Rows from block 5 of a small image classifier, named by matrix and row number. Rows with one number belong to one neuron. Each number is 128 + 32 x the weight over its row's rms, rounded and kept within 0 to 255. All counts start at 0.
After each neuron's rows are labels from the 100 images, of 14976, where the neuron reaches its highest value: "strongest on" is what is common among them; "colour at peak" is the nearest of a few named colours to the mean colour under the peak. Only what is clearly more common there than usual is listed. The data: retinal OCT scans (Kermany 2017). In brackets: how many of the 100.
# fc1: MLP up (model.blocks.5.mlp.fc1.weight, 768x128), inputs 0-127
# fc2: MLP down (model.blocks.5.mlp.fc2.weight, 128x768, transposed), outputs 0-127

fc1.146 [ 87 162 167  65 174 146 144 138 144 114 104 123 112 135 137 135 152 141 140 113 220  80 150 100  80 147 221 167 108 131 177 117 192 132 155  78  88 185 156 164  70 144 113 108 114 123 118 110 145 119 132 148 128 145 103 138  73 116 158 124 187 104 126 155 107 181 115 155 171 112 188  97 127  88  94 123 103 123  94 154 148 130 113 108  92 114  90 142  87 126 139 149 167  71 124 120  97 115 116  82 129 173 141 104  80  71 119  90 166  94 126 102  94 165 130 138 107 160 165 159 144 157  76 163 187 117 108 151]
fc2.146 [136  94 116 144 120 123 105 123 147 163 212 112 158  97 118  79 129 103 105 199 154 116 128  76  98 137  78  68 140 156  91 177 109 131 115 121 185 138 205  36  91 112 120 148 161 159 165 116 140 156 154 128 142  77  75 104 140 102 183 115 103 178 119 127 142 154 185  99 133 161  71 142 168 104 141 156 135 121 135 128 117 122 204  88 106 126 141 118 172 168 174  86 108  98 119 169 135  41  97 151 135 160 116 110 129 163  87 138 103  79 135 170 155 122  94 141 114 144 107 125 115 100 126 133 104 134 130 109]
strongest on: finding: normal (83)
colour at peak: grey (94)

fc1.490 [105 146 143 100 143 133 111 143  78 143 133  93 116 132 138 123 136 139  45 103  50 152 141 126 103 112 115  99 149 136 182 178 147 142  74 176 132 177 118 135 130 163 148 120 152  79 168 131 202  90 157 149 177 124 140 139 157 149 130 149  64 142  83 119 123  83 116 116 131 136  96 125 123 153 141  88 107 157 123  84 204  97 126 123 139 165 140  86  93  78 108 119 163  91 177 170 102 163 138 132  99 129 132  92 157 136 143 176  97 157 153  56 128 122  91 148 145 103 163  97 168  59 229 158 123 114 128 122]
fc2.490 [133 109 108 148  98 139  99 163 107  96 106 123 172  90 116 110 136  82 102  85 203 157 105 125 162 117 142 143 175 167 106  77 129 126 118 133 171 170 144 146 110 125  93 112 108 166 157 134 128 159  95  77 139 180 130 106 159 109  75 130 201 143  92  88 128 141 152 155  85 122 121 159 160 145 101 147 103  75  85 138 117  90  86 147 150  97  53 130 136 117 128 127 172  79 114 193 122 125 145 118 153 105  93 102 128 146 120 255 108 151 100  90  99 170 168 129 124 117 126 128 175 167 104  96  90 135  65 138]
strongest on: finding: normal (80)
colour at peak: grey (51)

fc1.29 [125 103 169 212 176 125  91 154 114 101 146 170 106  79 155 153 140 149 131 165 174  87 126 129 113 123 167 116 138 168  69 111 118 120 114 173 118 163 119  50 130 182 201 144 112 101 147  87 140 193 111 100 117 113 133 138  77 165 161 145 137 131  77  85 143 155 128 103  99 105 141 125 108  90 153 154 114  34 117 188 122 114 100 144 117 180 161 138 134 114 153 107 125 184  91 173 126  88 118 136 117 187 121 121 116  93 120  77 137  99 108  76 142  83 111  64 118 140 131  94 136 163 100 155  85 137 163 132]
fc2.29 [ 92 187 121 106 104  98  93 132 100 127 160 114 100 121 206 119 138 108 207 118 162 128  77 157 135 100 106 212 125 103 116 163 160 151 124 124 111 162 133 124 150 115 139 136  89 169 138  42 126 114 173 110 202 177 166 106 145 172 142 127 130 184 113 118  76 142 113  93  81 140 117 118 200 103 106  53 131 183 119  70 101 100 159  97 121 147 131 124 121 134 115 132 149  38 152 109 135 130 139 127 148 141 120 138 135 122 165  98 123 137  88 133 116 144 132 167 147 132 156 130  46 122 177  87 134 151 138  99]
strongest on: finding: normal (78)
colour at peak: grey (69)

fc1.265 [166 108 117 187 138  85 150 112 145 102 115 150  93 127 123 126 161  24 123  90 107 128 156 111  79 158  71 137 183 177 102 133 122 130 150 139 149 169 149 169  74 133 138 126 127  96 137 151 122 202 127 172 181 110 130 107 136 117 159  41 120  53 160  79 148  87 121 154 138 134 119 113  85 151 130 107 123 112  93 157 117  89 197 141  87 113 122 140 168  83 160 126 173 167 139 114 158 126 157 134 148 122 122  64 154 179  82 139 130  95  96 193 131 162 117 126 159 126 169 170 151 141 117 133  74 121 113 111]
fc2.265 [111 104 134 106 169 135 125 148 162 135 134 148 126 169 168 149  79 121 120 102 144 157 135 155 144 113 114 156  33  92 120 181 171 161 134  90 131 104  87 141 119 153 160 130 132 176 161 130  79 101 111 143 159 185 139 146 169 140 102 164 136 134 147 146 178 165 121 103 156 138 123  99 139 184 115 132 149 165 129  29 168 120  58 199  65 135 137 134  83  81 109 150  48 101 141 105 118  96  78  88  92 111 134 143 137 112 174 166 142 151 130 122 114  52  66 114 156 123 102 144 102 103 157 149 141 154 153 138]
strongest on: finding: choroidal neovascularization (62)
colour at peak: grey (89)

fc1.622 [ 73 140  87  80  81 153 123 147 143 145  74 132 140 178 132 129  94  97 154  98 125  82 155 138 138 111 114 107 101  91 115 137 187 115 127 127 113 159 137  88 108 110 132 130 155  69 114 124 105 182 179 167  95 159 127 119 167 170 132  80 116 117 150 151 126 136 113 133 120 220 135 156  61 181  95 151 144 122 151 119 148 160 122  89  81 124 120  84  76 121 116 159 148 172 117  94  80 127 197  93 117 129 222 145 213 162 107 149  99 164 158 132  78 172 107 105 137 108 135 133  90 132  98 115 166 104 104 161]
fc2.622 [126 140  53 146 142 141  94 145 164  57  97 120 107  97  95 152 135 128  59 108 136 157  97 121 132  76 133 119 169  32 154 133  95 160 150 188 200 167 161 107 116 157 117 137 114 193 109  86 117 114 160 173 106 100  90 147 104 148 172 140 156 115 130 144 161 139 159 140 156  91 170  87 127  87 174 118 137 137 101 129 129 125 177 139 141 129 164 181 100 148 138 137 166 193 138 107 133 123  99 113  96  84 120 124 104  60 119 142 116  85 173  81  95 136  97 128 133 169 166 138 133 124 101 109 178  67 181 138]
strongest on: finding: normal (83)
colour at peak: grey (72)

fc1.214 [111 205 155 162 130 152 159 124 110 134 125 104 144  93 116 192 133 138 114 116 202 147  97 131 187 136 164 121  51 137 102 191  82 145 120 144 135 105 168 116  98  67  91 105 159 163  63 205 209 146 111 120 104  98 139  92  88 121 153 132 128 121 136 142 142 150 124  83 162 179 164 120  98  61 110 110 163  82 102 130  80 107 149 178 145 104 120 112 160 118  61  94 107 138 102 124 137 142 133  62 144 114 171 152  97 159 125 127 119 103 104 171 134 157 128 137 149 118 121 141 106 133 199  92 116 144 107 102]
fc2.214 [147 141 165 147  69 109 118  68 123 160 173 162  74  87 121 162  87 152 131 144 110 105 102 159 112 128 153 209 187  98 185 109 135 158 164 133 125 143  89 108 147 168 163 129 133 120 103  92  82 133 110 117 115 135  91  90 103 166  81 149 148 130 146  93 190  66 129 118 115 100 140 152 140 154 114 119 144  76 196 173 164 161  89 114 166 131 150 158  87  86 109 102 166 123 100 109 143 147  78 124 123  95 165 116 131 101 171 123 138 159 168 112 182  80  85 100 137  66 126 139 102 181 112 103  86 114 151 195]
strongest on: finding: diabetic macular edema (44)
colour at peak: grey (78)

fc1.101 [139 131  77 105 121 161 131  63 108 175 105  68 146 110 100 142 160 138 201 181 123  90 104 136 126 130 120 132 161 131 140 180 147  47 112 118 133  60 184 105 102 101 127 116 139 144 138 153 156 151  93 120 117 147 111 160 163 156 141 153  69 168 175 138 186 115 128  61 120 117 124 140 106 123  73  83 145 147 110 120 124 137 169  85  90 116 157 109 148  72 118 171 139 166 100  95 139  87 134 146 153 115 123 121 148 126 102 122 168 165 172 204 175 138 141 143 147 126 113 137 122 114 189  68 149 166 101  44]
fc2.101 [147 157 114 137 134  49  77 151 130 135 146  83  84 158 171 114 146 129 142 147 127  90 117 169 174 137 116  85 129  92 136 143 159 179 129 137 170 153 107 160 162 187 147 146  96  92  80 100  74 133 137 150 128  63 156  98 108 169  40 137 146 109 116 133  86 134  98 114 201 137 135 124 106 217 170 178 134 115 143  75 125 145 133 113 117 173 127 194  99 142 131  74 116 123 132  77 155 175 131 137 173  88 122 174 145 128 148  51 152  78 123 125 105 128 134 118 107 167 151 106  87 147 119 139 123  97 145 154]
strongest on: finding: choroidal neovascularization (95)
colour at peak: grey (56)

fc1.338 [119 125 127 123 102 185 120 118 129 122 113 128  64 160 109 117 120 119 141  94 158 159 124 116 117  85  87 133 121 109 143 152 118 142 149 120 142 149 105 143  94 152  94 154 146 125 112 102 178 178 116 105 150 140 133  86  96 188 120  87 188 152 124 113 196 185 149 151 101  81 168 158 130 118 107 123 135  56 122 114  99 103  91 136  81  86 116 171 100 117 181 161  67 164 100 135 154 108 149 149 179 166  83  56 144 109 118 127 145 149 160 112 128 176 181 164 154 163 149 118  69 134  51 165  56 181  74 110]
fc2.338 [120 174 135 168 155 125 137 135 158  95 102  67 106  82 108 158 127 161 189 115  95 144 148 104 169 157 170 157 156 166  51  99 104 162 134 164  87 113 137 171 216  92  97 119 119 138 141 166  93  53  88 143  95 151 138 167 167  84 143 118 121  98  99 106 120 110 208 141 108  81 105 128 125 175  97 108 123 126 155 157 174 140  96  88 132 159 136  74 113 110 135 127 128 141  84 134 101 122 133 152 136 123 149 197  75  87 147 135 122 116 105 149 177  94 152 100 112 111  75 139 189 117 137 113 180 136 162  86]
strongest on: finding: normal (93)
colour at peak: grey (73)

fc1.111 [ 68  90 122 116  62 148 154  94 102 108 124 155 152 149 119 126  80 151 186 119  90 166 108 146 132 118 105 143 137 108 194 106 120 174 136 127 190  78 108 130  99 144 148 164 116 157 101  67 140 147 105 144 144 157 118  88 141 183 134  94 161 110 123 152  89  90 129 122  96 168 122  96 128 189 135 136 163 177 125  89 160 152 168 124 125 120 157 155 133 161  94 192 132  86 127 129 103  55 183 162 143 137 118 127 154 115 113 125 122  52 153 132  66 168 111 145 112  68  76 111  79 122 122  39 132 160 167 129]
fc2.111 [113 150  80 134 142 105 140 119 175 141 145  67 165 204 213 141 163  77 117 164 100  98  64 174 144 163 117 137 180 109 154 134 127 106 131 120 112  88  93 134 174 128 132 107  82  97 160 153  62 109 156 180 143  95 123 144 134 101 102 117  93 158 150 102 150  85 118  76 215 130  74 130  87 125 168 158 140  92  94 133  90  97 201 108  79  92 138 112 153 158 132 128 138 183 141 119 110 132 124 113 131 148  92 119 177  83  58 104 134 144 181  86 130 111 131 128 163 142 139 149 107 170 142 139 137 134 127 153]
strongest on: finding: choroidal neovascularization (60)
colour at peak: grey (55)

fc1.649 [ 94  88 105  62  73 150  82 103 159 104  89 141  85 151 130 109 112  64 145 139 111 120 143 120  74  61 113 109 158 112 123  81 121 131 141 119 102 142 119 142 127  92 114 179 100 131 197 144 133 162 139 144 173 114 127 140 149 151 110 156 201 194 161 137 105 195 134 102 134 125 131 138 136 144  30 139 123 196 147 126 147 153 109  86  89 145  85 156  63 117 148 129 150  79 121 146 147 159 149 128 147 108 129 108 220 126 145 120 104 185 153 158 171 115 164 146 125 115 139 125 152  59 140 150 150  93 147  96]
fc2.649 [137  97 163 118  99  73 181 130 104 128 152 120 147 159 128 133 137 140  92 142 126 116 142 104 152 104 138 109 144 137 110  94 101 120 123 111 159 103 163  99 136 103  68  75 160 180 104 180 216 157 162 118 104 103 100 151 107  34 184  92 103  78 133 140 176 154 186  58 205 121 132 132 137  89 163 146 189 127  58 114 178  93 165 135 151 166 103  88 125 131 125 134  66 161 130 129 120 129 156 151  84 134 108 128  96  81 130 155 115  84 104 131 105 111 126 132 152 142 120 194 127 174 157 107 137 133 102 161]
strongest on: finding: choroidal neovascularization (69)
colour at peak: grey (57)

fc1.355 [129 190 126  97 117 161 120 170 111  80 185  93 109  73 166  94 121 151 124 136 191 150 111  80  88 101 150 154 134 118 162 212 139 124 168 121 108 140 108 120 158  83 168 109  93 103 106 160 132 120 152 134 116 157 132 125  55 108 119 102 125 139 106 116 120  96  97 157  82 135 102 143  98 151 111 148 125 111 171 113 122 125 119 160 162 129 108 129  76 207 122 130 154 119 196 190 105 196 172 130  76 156 125 108 150  79 106 117  69 124 140  95  76  94 163 206 142 160 143 134  63 131 106 164 106 108 120 110]
fc2.355 [ 86 135 123 130  70 189 170 140 102 136  87 191 120  94  76 125 107 195 169 183 113 105 126  94 130 132 137 119 163 109 132  63 160 139 123 126 146 127 141 112  70 110  78 179 153  94 130  46 152 163 155 126 125 105 157 123 222 130 105 150 139 149 158 116  72 106 148 150  60 151 151 124 118 118 179  98 115 161 134 192 169  85 107 156 136 152 165 101 153 143 125 130 177 116 105 123  81 128  99 108 134 157 171 117 129 148 121 139  82 130 129 128 118 172  78  79  94  95 147  96 135  90 101  97 185 113 100 115]
strongest on: finding: normal (82)
colour at peak: grey (76)

fc1.525 [ 89  95 137 206 112  72 160 163 156 133 113  95 123  94 141 153 143 168 139 119 163 151 109  73 100 135 129 183 161 145  80 137 123  63 150  95 176  92 143  82 117  97 135 168 115 134 129 123 148  79 127 119  99  97 112 114 100 136 130 192 125 197 155 145  98 113 139 145  68 155 110 116  94 121 121  48 109  76 116 125 151 130  97 179 102  95 158 146  50 107  98 176 131 157 140 170 127 115 124  86 134 135 157 165 110 126 148 161 181 142 115  83 136 101 145 157 142 206 133 113 123 164 113 137  86  79  86 185]
fc2.525 [122  80  81 114 193  98  81  94 117 149 119 128 147 103  77 101 116 140 138 133 171 187 141 241 188 104 148 124  86 111 191 154 109 155  65 116 130 108  94 133  87 128 130 129 156 167 110 149 130 136 108 128 130 172 156 125 140 121 126 107 180 116 110 124 180 158 127  87 118  71 108 121 126 123 113 195 137 145 121 197 150 128 155 114 162 108 114  94 129 138 134  70 137 117 113  79 152  82 123 188  99 127 135 114 130 135 176  88  94 102 103 152 202 118 131 128  89  84 140 177 132 101 140 165  66 145 174 120]
strongest on: finding: diabetic macular edema (44)
colour at peak: grey (83)

fc1.593 [ 92 157  83 158 168 147  99  94 128 133  69 114  76 140  90 171 130  90 172 104  79  77 126  91 141 186 104  99 133 147  75 116 129 110 122 173 159 157 136 118 135 150 117 143  92 150 123  77 188 114 110 134 158 131 148  62 140 112 117  94 168 111 220 117 123 113 142 149 163 141 104 132  84  89 134  85 153  79 177  84 106 138 131 129 103 171 117 116 163 140 128  86 134 138 175  76 167 109 210  90 197 130 117 143 107 169 146 151 143 138 148 112 188 151 116 173  80 122 183 149 124 162 115 121 115 106  83 129]
fc2.593 [158  95 136  82 134 112 113 146 175  85  97 177 100 131 145 119 145 136  51 105 175 143 135 111  90  90  77 173  68 104 109 141 152 102 104 120 174 168  51 142  85  94 165 129 173 165 134 113 105  87 125 117 118 163 120 155 100 145 125 130 144 161  78 145 144 151 142  92 111 150  98 105 135 157 139  94 175 123  91 101 135 157 142 163 193 103  97 159  63 125 139 119 102 103 109 135 130  97 186  80  50 153 175 200  97 101 119 142 141 120 158 130 143 136 106 175 183  70 107 145 123 175 124 123  71 128 149 150]
strongest on: finding: diabetic macular edema (58)
colour at peak: grey (69)

fc1.745 [148 179 159 127 181 166 132 119 104 144 154 110 104 117  93 181 196 160 143 133 181 140 173 126 131 117 148 105 165 174 165 129 119 119 169 186  81 116 143 102 157 100 159  98 148 107 107 142 160 124 151 134 112 131 133  82 103 159 109 103  79  88 157  84 131 106 102 153 118 102 104 109  88 203  97 105  63  72  94 135 134 143 112 136 106 129  71 106 185 123 133 164 127  75 159 171  54 119 205  89  84 110 112 143 123 180 112 148 130 133  94  81 144 144 153 125 115  89 142 143 148 177 100 176  88  90 108 168]
fc2.745 [106 132 158 107  93 139 136  88 147 120 156 102  73 169 125 133  97 116  88  41 148 123 126 121  96  99 122 181 114 134 152 108 142 106 136 104 146 175  76  91  96  93 163 105 127 121  64  89 143  86 122 123 117 121 131 151  83 127  96 166  98 152 143 162 141  96 174 201 152 110 133 107 193  85 114 185 173 112 178  56 157 125 108 134  51 145 195 122 143 127 123  96 125 151 147 146 229 120 131 141 125 133 142  90  79 107 142 130 104  89  58 155 124 138 147 133 152 116  97 183 154 139 122 144 143 137  95 102]
strongest on: finding: diabetic macular edema (54)
colour at peak: grey (88)

fc1.309 [121  75 162 163 155 123 168 122  86 189 113 160 153 102  99 143 133 107 144 104 124 114 123  69 174  96 184 108  86 122 152 140 115 121  84  91 108  67 152 119  43 149 157 106 161 108  23  61 116 120 119 131 151 187 149 108 145 152 157 142 113 147 140  92 172  98 119 187 149 121 143 143 120 107 116 119 133 168  88 145 115  90 156 173 137 109 104  30 181 137 175 133 109 152 167 141 141 126 139 136 170 136 186  80 115 114 137  97 152 141 154 113 118 165 119 128 140 165 130 138 123 100  73 130  77 165 133 144]
fc2.309 [155 138 108  95 121 138  81 135 166 162 189 169 143 131 161 115 110 174 116 206 107  88 124 204 156 116 172 136 118 144 148 108 173 101 126 166 141 100 104 122 139 128 141 139 141 109 136 117 162  85 153 139  87  77 154 111 103 142  70 123 120 130 159 113 173 112 165  97 126 114 146 136  76 111 144 167 113  85  92 140  62 130  91 122 129 129 140 162 145 119  92 137 107 126  85  29 119 115 140  76 134  88 122 188 114 146 215  82 122 134 136 164  79  41 109 112 127 105  70 109 123 168 165 176 143 123 146 125]
strongest on: finding: normal (80)
colour at peak: grey (95)

fc1.250 [ 99 143 134 190  50 102 142  67 136 117 178  68 131 124 145 132 120 126 108 102 125 112 119 123 117  92 134 188  97 106 180 129 129 158 170 135 153  65 138 134 150 134 151 187 148  93 127 147  92 181 157 167 182  94 145 126 140  97  67 135 106 128 138 124 156 136 173 108 118 111  95 127 106 141  99 126 104  96  84  94  88  88 116 127 106  80 124 142 123 142 106  85 121 154 131 135 184 162 126 160 154  72 161 115 135 131 136 171 210  68 146 218  95 134 198 133 154 161 168 164 111  99  99 102 168  95 115 129]
fc2.250 [135 128 127 156 115 158 133 180 165 162 117 130 187 118 105 110  89  62 121 144 166 119 143 126 122  98  80 149 165 117  89 161  67  84 101 188 163 170 121  92  89  60 133 147  87 103 176  99 163 187 142 132 191 148 127 166 116 116 154 147 139 148 166 128  59 135 101 105 146  68 117 128  87 175 141 114 159 123 138  87 166  93  87 107 135 140 142 186 113 119 149 183 124 167  96  77 141 103 153 108 138 146 114 116 160 144 123 149 110 128  89 134 115 159  91 195 138 124  83  20 119 136 117 121 146 114 132 156]
strongest on: finding: drusen (44)
colour at peak: grey (65)

fc1.212 [118 138 153  84 174 134 134 133 124 134 121  97  99 157  97 120 142 145  88  96 163 130 179 140  96  95 175 137 123 176 226 114 112 168 150 137 142 112 138 137 104 120 122 129 111  62  87 138 153 123 125 147  95 104 141 104  88 105 113  50 109 135 146 119  90 153 112 143  80 115 157 126 112 165  87 112  91 167  96 169 126 152 155  44  83 109 122  93 135 101 197 145 142  91 108 191  87 116 210 148  80 195 150  62 124 139 169 169 147 115 159  92 118 138 134 147 139 133 125 156 176  78 132 153 147  90 126 166]
fc2.212 [ 88 135 160 130 138 105  93 129 130 184 212 108  92 110 102 122 110 103 126 108 170 133 154  62 114 116  96 172 170 130 106 135 137  53 134 149 147 181 132  90 106 124 105 174 149 135 154 111 167 111 121 102 189 110 100 183 124 129 160 166 159 141 135 136 123 134 125 163 176 114 112 110 166 103 142 123 126  61 156  69 138 137 161 122 136 184 114 140 166 131 140 111 140  61 155 107 157  52  45  90 158 104 126 138  92 165  96  87 121 104 131 165 138 132 109 137  55 153 125  82 166  81  98 100 153 146  71 130]
strongest on: finding: normal (91)
colour at peak: grey (95)

fc1.19 [127 128  69 186  85 108 107 102 131 193 167 157 154 119 122 182  93 109 143 169 138 188 145 123 161 102  57 154  90 117 191 128 120 121  98 100 109  87 134 127  90  99 122 149 176 161 156 143  79 114  99 111 203 181 124 157  92 169 142 128  94 125 123  80 127 134  96 139 190 156 161 149 137  80 122 115 109  69  95  87  87 110 140 138 123 107  61 133 139 118 122 171 116  88 145 119 155 131 160 145 201  60 149 127  99 125 104 170 111  90 141 144  80 104 127 101 155 123 171 158 153 137 189 116 160 121 111 105]
fc2.19 [145  93 146 112 140 122 172 153 113 112 205 118 149 106 130 100 173  87 149 139 175 115  86 169 108 173 136 137 158 129  52 152 100  87  97 139 115 168 147 136 186 159 124 111 135 115 130 113 110 171 120 118  97 113 181  86 200 108 138 134 117 122 161 105 141 103 143 159  45 159 139 185  66 106 147 167 107 134 126 106  60 125  71 136  75 119 153 156  83  96 145 127 147 201 133 134 108 158  93 132  69 128 118 129 121 160 144  69 140 135 152  93  82 188 101 134 142  81 112 117 109 167 104 129  87 118 106 182]
strongest on: finding: choroidal neovascularization (64)
colour at peak: grey (61)

fc1.12 [145 160 114 128 173 156 123  97 137 141 160 149 149 156 166  93 125  56 103  76 134 126 137  68 128 205 113 117 150 154 119  98 162 144 143 113 159 134 143  43 127  85 109 114 143 111 144 144 139 116 124 156 146 142 152 107  97 164 123 130 162 157 131 147  79 150 155 191 109 151 148 139 116  39 149  85 134 130 137 114 125 170 161  83  92 200  96 111  91 122 131 126 142 101 142  95 116 138 146  59 166 203 116 117  77 116 104 121 209  97 144 155 121 112  87  83  86 131 137 131 160 105  91  91 194 126  75 151]
fc2.12 [ 87  98 120 119 116  78 116 137 188 157 152 133 155  97  99 147 121 190 171 189 206  70 117 136 158  67 160  95 109 131 158 153 106 137 125  45 178 122 169  92 121 148 211 143 146 113 112 105 161 119 109 115 116 113  86 175 160  84 118 110 135 107 122 141 169 159 129  32 177 102 101 108 152 150 139 191 140  65 108  81  66 130 130 125 160  98 107 148 162  98 151  67 116 150 118 134 148 135 131  99 120 112 133 166 163 156 107 128 119 104 148 122 145 198 129 109 158 105 123 128 112 127 155 131 132 153 156 123]
strongest on: finding: diabetic macular edema (50)
colour at peak: grey (52)

fc1.551 [153 126 102 122 154 140 120 164  99 146  66 119 151 174 187 111  95 132 121 166 157 125 152  97 151 110 122  93 152 122 155  68 163 121 187 193 113  80  98 127 116  26  93 183 109 147 145 118 127 112  85 120 166 112  88  59 120  53 101  96 111  97 177 136 144 105 136 110 167 143 104 142 157  80 127  98 134 141 156 125  95 135  72 112 138 130 114 184 147 104 155  87 157 111 101 130 117 131 187 130 178 143 149  90 120 119 117 148 129 161 134 182 171 215 166 137  95 162 155 127 129 143 133 177  92 102 104 131]
fc2.551 [ 94  67 133  89 123  77 147 115 155  47 136 133 126 125  96 123  89 116 161 184 141 192 110 187 119 131 101 118  91 121 107 151 107 137  85  92 108 109 136 155 125 190 158  75 157 181 116 117 134 182 115 134  59 174 130 176 151 118 180 131 169 122  97  97 156 181 108  79 125 127 107 136 138 125 163 138 107 101 121  80 167 154 168 184 121  80 124  91  99  85 105 160 100 137 157 170 139 119 154 147  45  84 114 141 119 143  98 129 151  89 114 130  76 108 125 153 195 127 137 134 140 169 150  98 103 148 168 165]
strongest on: finding: choroidal neovascularization (75)
colour at peak: grey (89)

fc1.47 [ 78 134 163  49 118  86  93 141 105 140  86 111 106 153 203  86 158 124 118 125 134 149  96 130  97 143 155 144 126 114 160 103 102 113 135  91 129 147 162 122  93 159 126 144 155 133 130 107  63 183 187 131 143 135 110 158  92  96  96 158 172 137 157 134 119 144 161 134  87 145 126 114 163 143 118  87  73  74  96 147 115 148 115  90  72  90 160 100  87 145 123 180 120 114  77 124 123 130 132 124 153  64 205 134 181 147 107 111 105 174 181 176  63 180 126 111 193 131  89 178 132 146 162 113 179 132 155 133]
fc2.47 [129 149  86 157 159  94  93 154 130 127 168 119 189  90 133 118  76 142 139 165 106 113 127 149 195 106 101 109 131 113 152 192 137 116 121 172 160  93  92  53 181 108 119 130 108 111 142  99 144 172 104 195 152 117 124 118 147 124 152 131 146 147  99 104 101 119 124  57 191 139 118 143  74 128 137  97 164 122  81 159 123 103 163 120 159 170 115 166 145 150 204 127  98 124  68 142  65  71  68 100 109 121 105  95 157 155 136 153 111  75 140 112  84 130 147 153 137 209  99  78 127 125  67 137 105 124 127 140]
strongest on: finding: diabetic macular edema (57)
colour at peak: grey (82)

fc1.511 [ 80 150 144 190 147 124 128 136 115 128 107  92 176 123  64 180 130 157 124  86 124 114  96  90 195 133  50 157 161 125 128 145 147 103  88 137  76 195 182  90 140 131  63 134 148  98  87 146 143 145 147 118 100 130 128 113 113 136 136  84  99 168 127 141 128 106  19 170 126 184 134  82 111 146 138 132 144 136 117 144 147 162 139 139 110 106 131 138 174 192 188 131 117 172 120 174 104 166 188  96 123 134 105 111 117 113  86 115 119  63 135  98 129 154 185 107  79 155 162 114 140 143 133  92 115  91 106 147]
fc2.511 [133 119 143  72  54 199  66 148 161 133 155 111  69 183 148  89 138 103 165 144 144  86 144  80 109 125 170 109 129  65  86 122 128 138 180 111 146 163 151 134  76 139 199 161 161 134 131  98 158 107 174 141 136 100 141 101 136 149 167 127  94  98 188 147  95 142 154 144 112 150 106 134  87  73  74 115 130 112 143  78 169  99 168 100 155  79 150  88  81 145 145 126 124 200 139 122 135 140 134  89 132 109  89  97 180 153 116 126 111 152 131 156 100 165 135 180 104  83 157 142 134 104 136 118 192  85 137 132]
strongest on: finding: normal (84)
colour at peak: grey (85)

fc1.480 [197 114 123 111 119 126 153 135 135 146 154 124  93 142 119 104 136 149 153 143  46 120 118 170 137 149 114 153 148 165 125 166 110 123 156 105 107  58  93 171  91 164 180 138  63 104 127 110 136 178 144 107  78 115 101  27 109 154 147 141  94 137 152 141 111 129 106  80 126 125 103 121 122 148  73 122 195 126 117 109 151  84 137 148  94 110 113 135 143 102 125 140 197  78 101 106 114  84 155  90 148 164 127  79 116  80 149 109 142 111 112 126 171 228 170 138 147 133  97 122 131 139 141 149 122 159 144  26]
fc2.480 [129  80 144  99 122 102 107 106 114 116 122 132 202 140 192 129  71 149  85 140 106 172 109 106  98 132 132  95 115 120 144 172 158 147 112 162 122  88  76 118 157 128 108  95 128 113 152 175  33 116  82 161 148  68 102 167 151 144 170 168 123 104 138  85 114 155  87 100 156 131 149 141  98 180 214 115 124  96 115 126  66 143 125 144 122  91 131 164 124 148 159 134  98 122 203 157  84 162 150 101  79  81 179 103 100 133 110  94 184 100 171 166  78  97 157 122 113 167 115 112  99 160 104 136 152 129 118 139]
strongest on: finding: choroidal neovascularization (98)
colour at peak: grey (99)

fc1.555 [120 169 148  64 142 134 206 101 136  80 109 154 108  92 184 102 125 141 121 109  93 145  90 166 108 205  79  84 127  87  88 155 116 113 134 131 179 189  74 192 138 112  91  66 152 195 132 147 141 148 150 175 101 195  78 153 143 133 113 127 152  90  94 123  90 154 119 157 145  87 176 116 172 156 136 125 121 161 118 132  91 144 159 162 108 134 138  80  96 139 137  62 127 144 160 147 127 138 133 137 109  97  88 141 162 132 129 183 139  96  89 161 128 112 106 149 118  84 129 130 104 112 102 105  64 106 173  97]
fc2.555 [139 107 127  89 122 186  95 125  74 218 122  95 130 140  73 203 147  54 106 136 130 190 135 140 141 115 132  45  84 171 144 147 167 129 127  84 145 158 154 162 156  87 172 113 137 125 151 161 108 126 122 116  86 136  91 128  97 166 132 117  89 147 126 119 151 116 111 158 148 126 117 142 129 188  92 118 144 139 139 168  89 134 112 113 107 116  79 119 156  57 182 164 110 136  97 152 124 163 153  95 113 140 135  77 132 119 138 159 172 193 117  96 167  99 142 133 157 156  95 123 110  54 173 134 169 176 141  83]
strongest on: finding: choroidal neovascularization (86)
colour at peak: grey (50)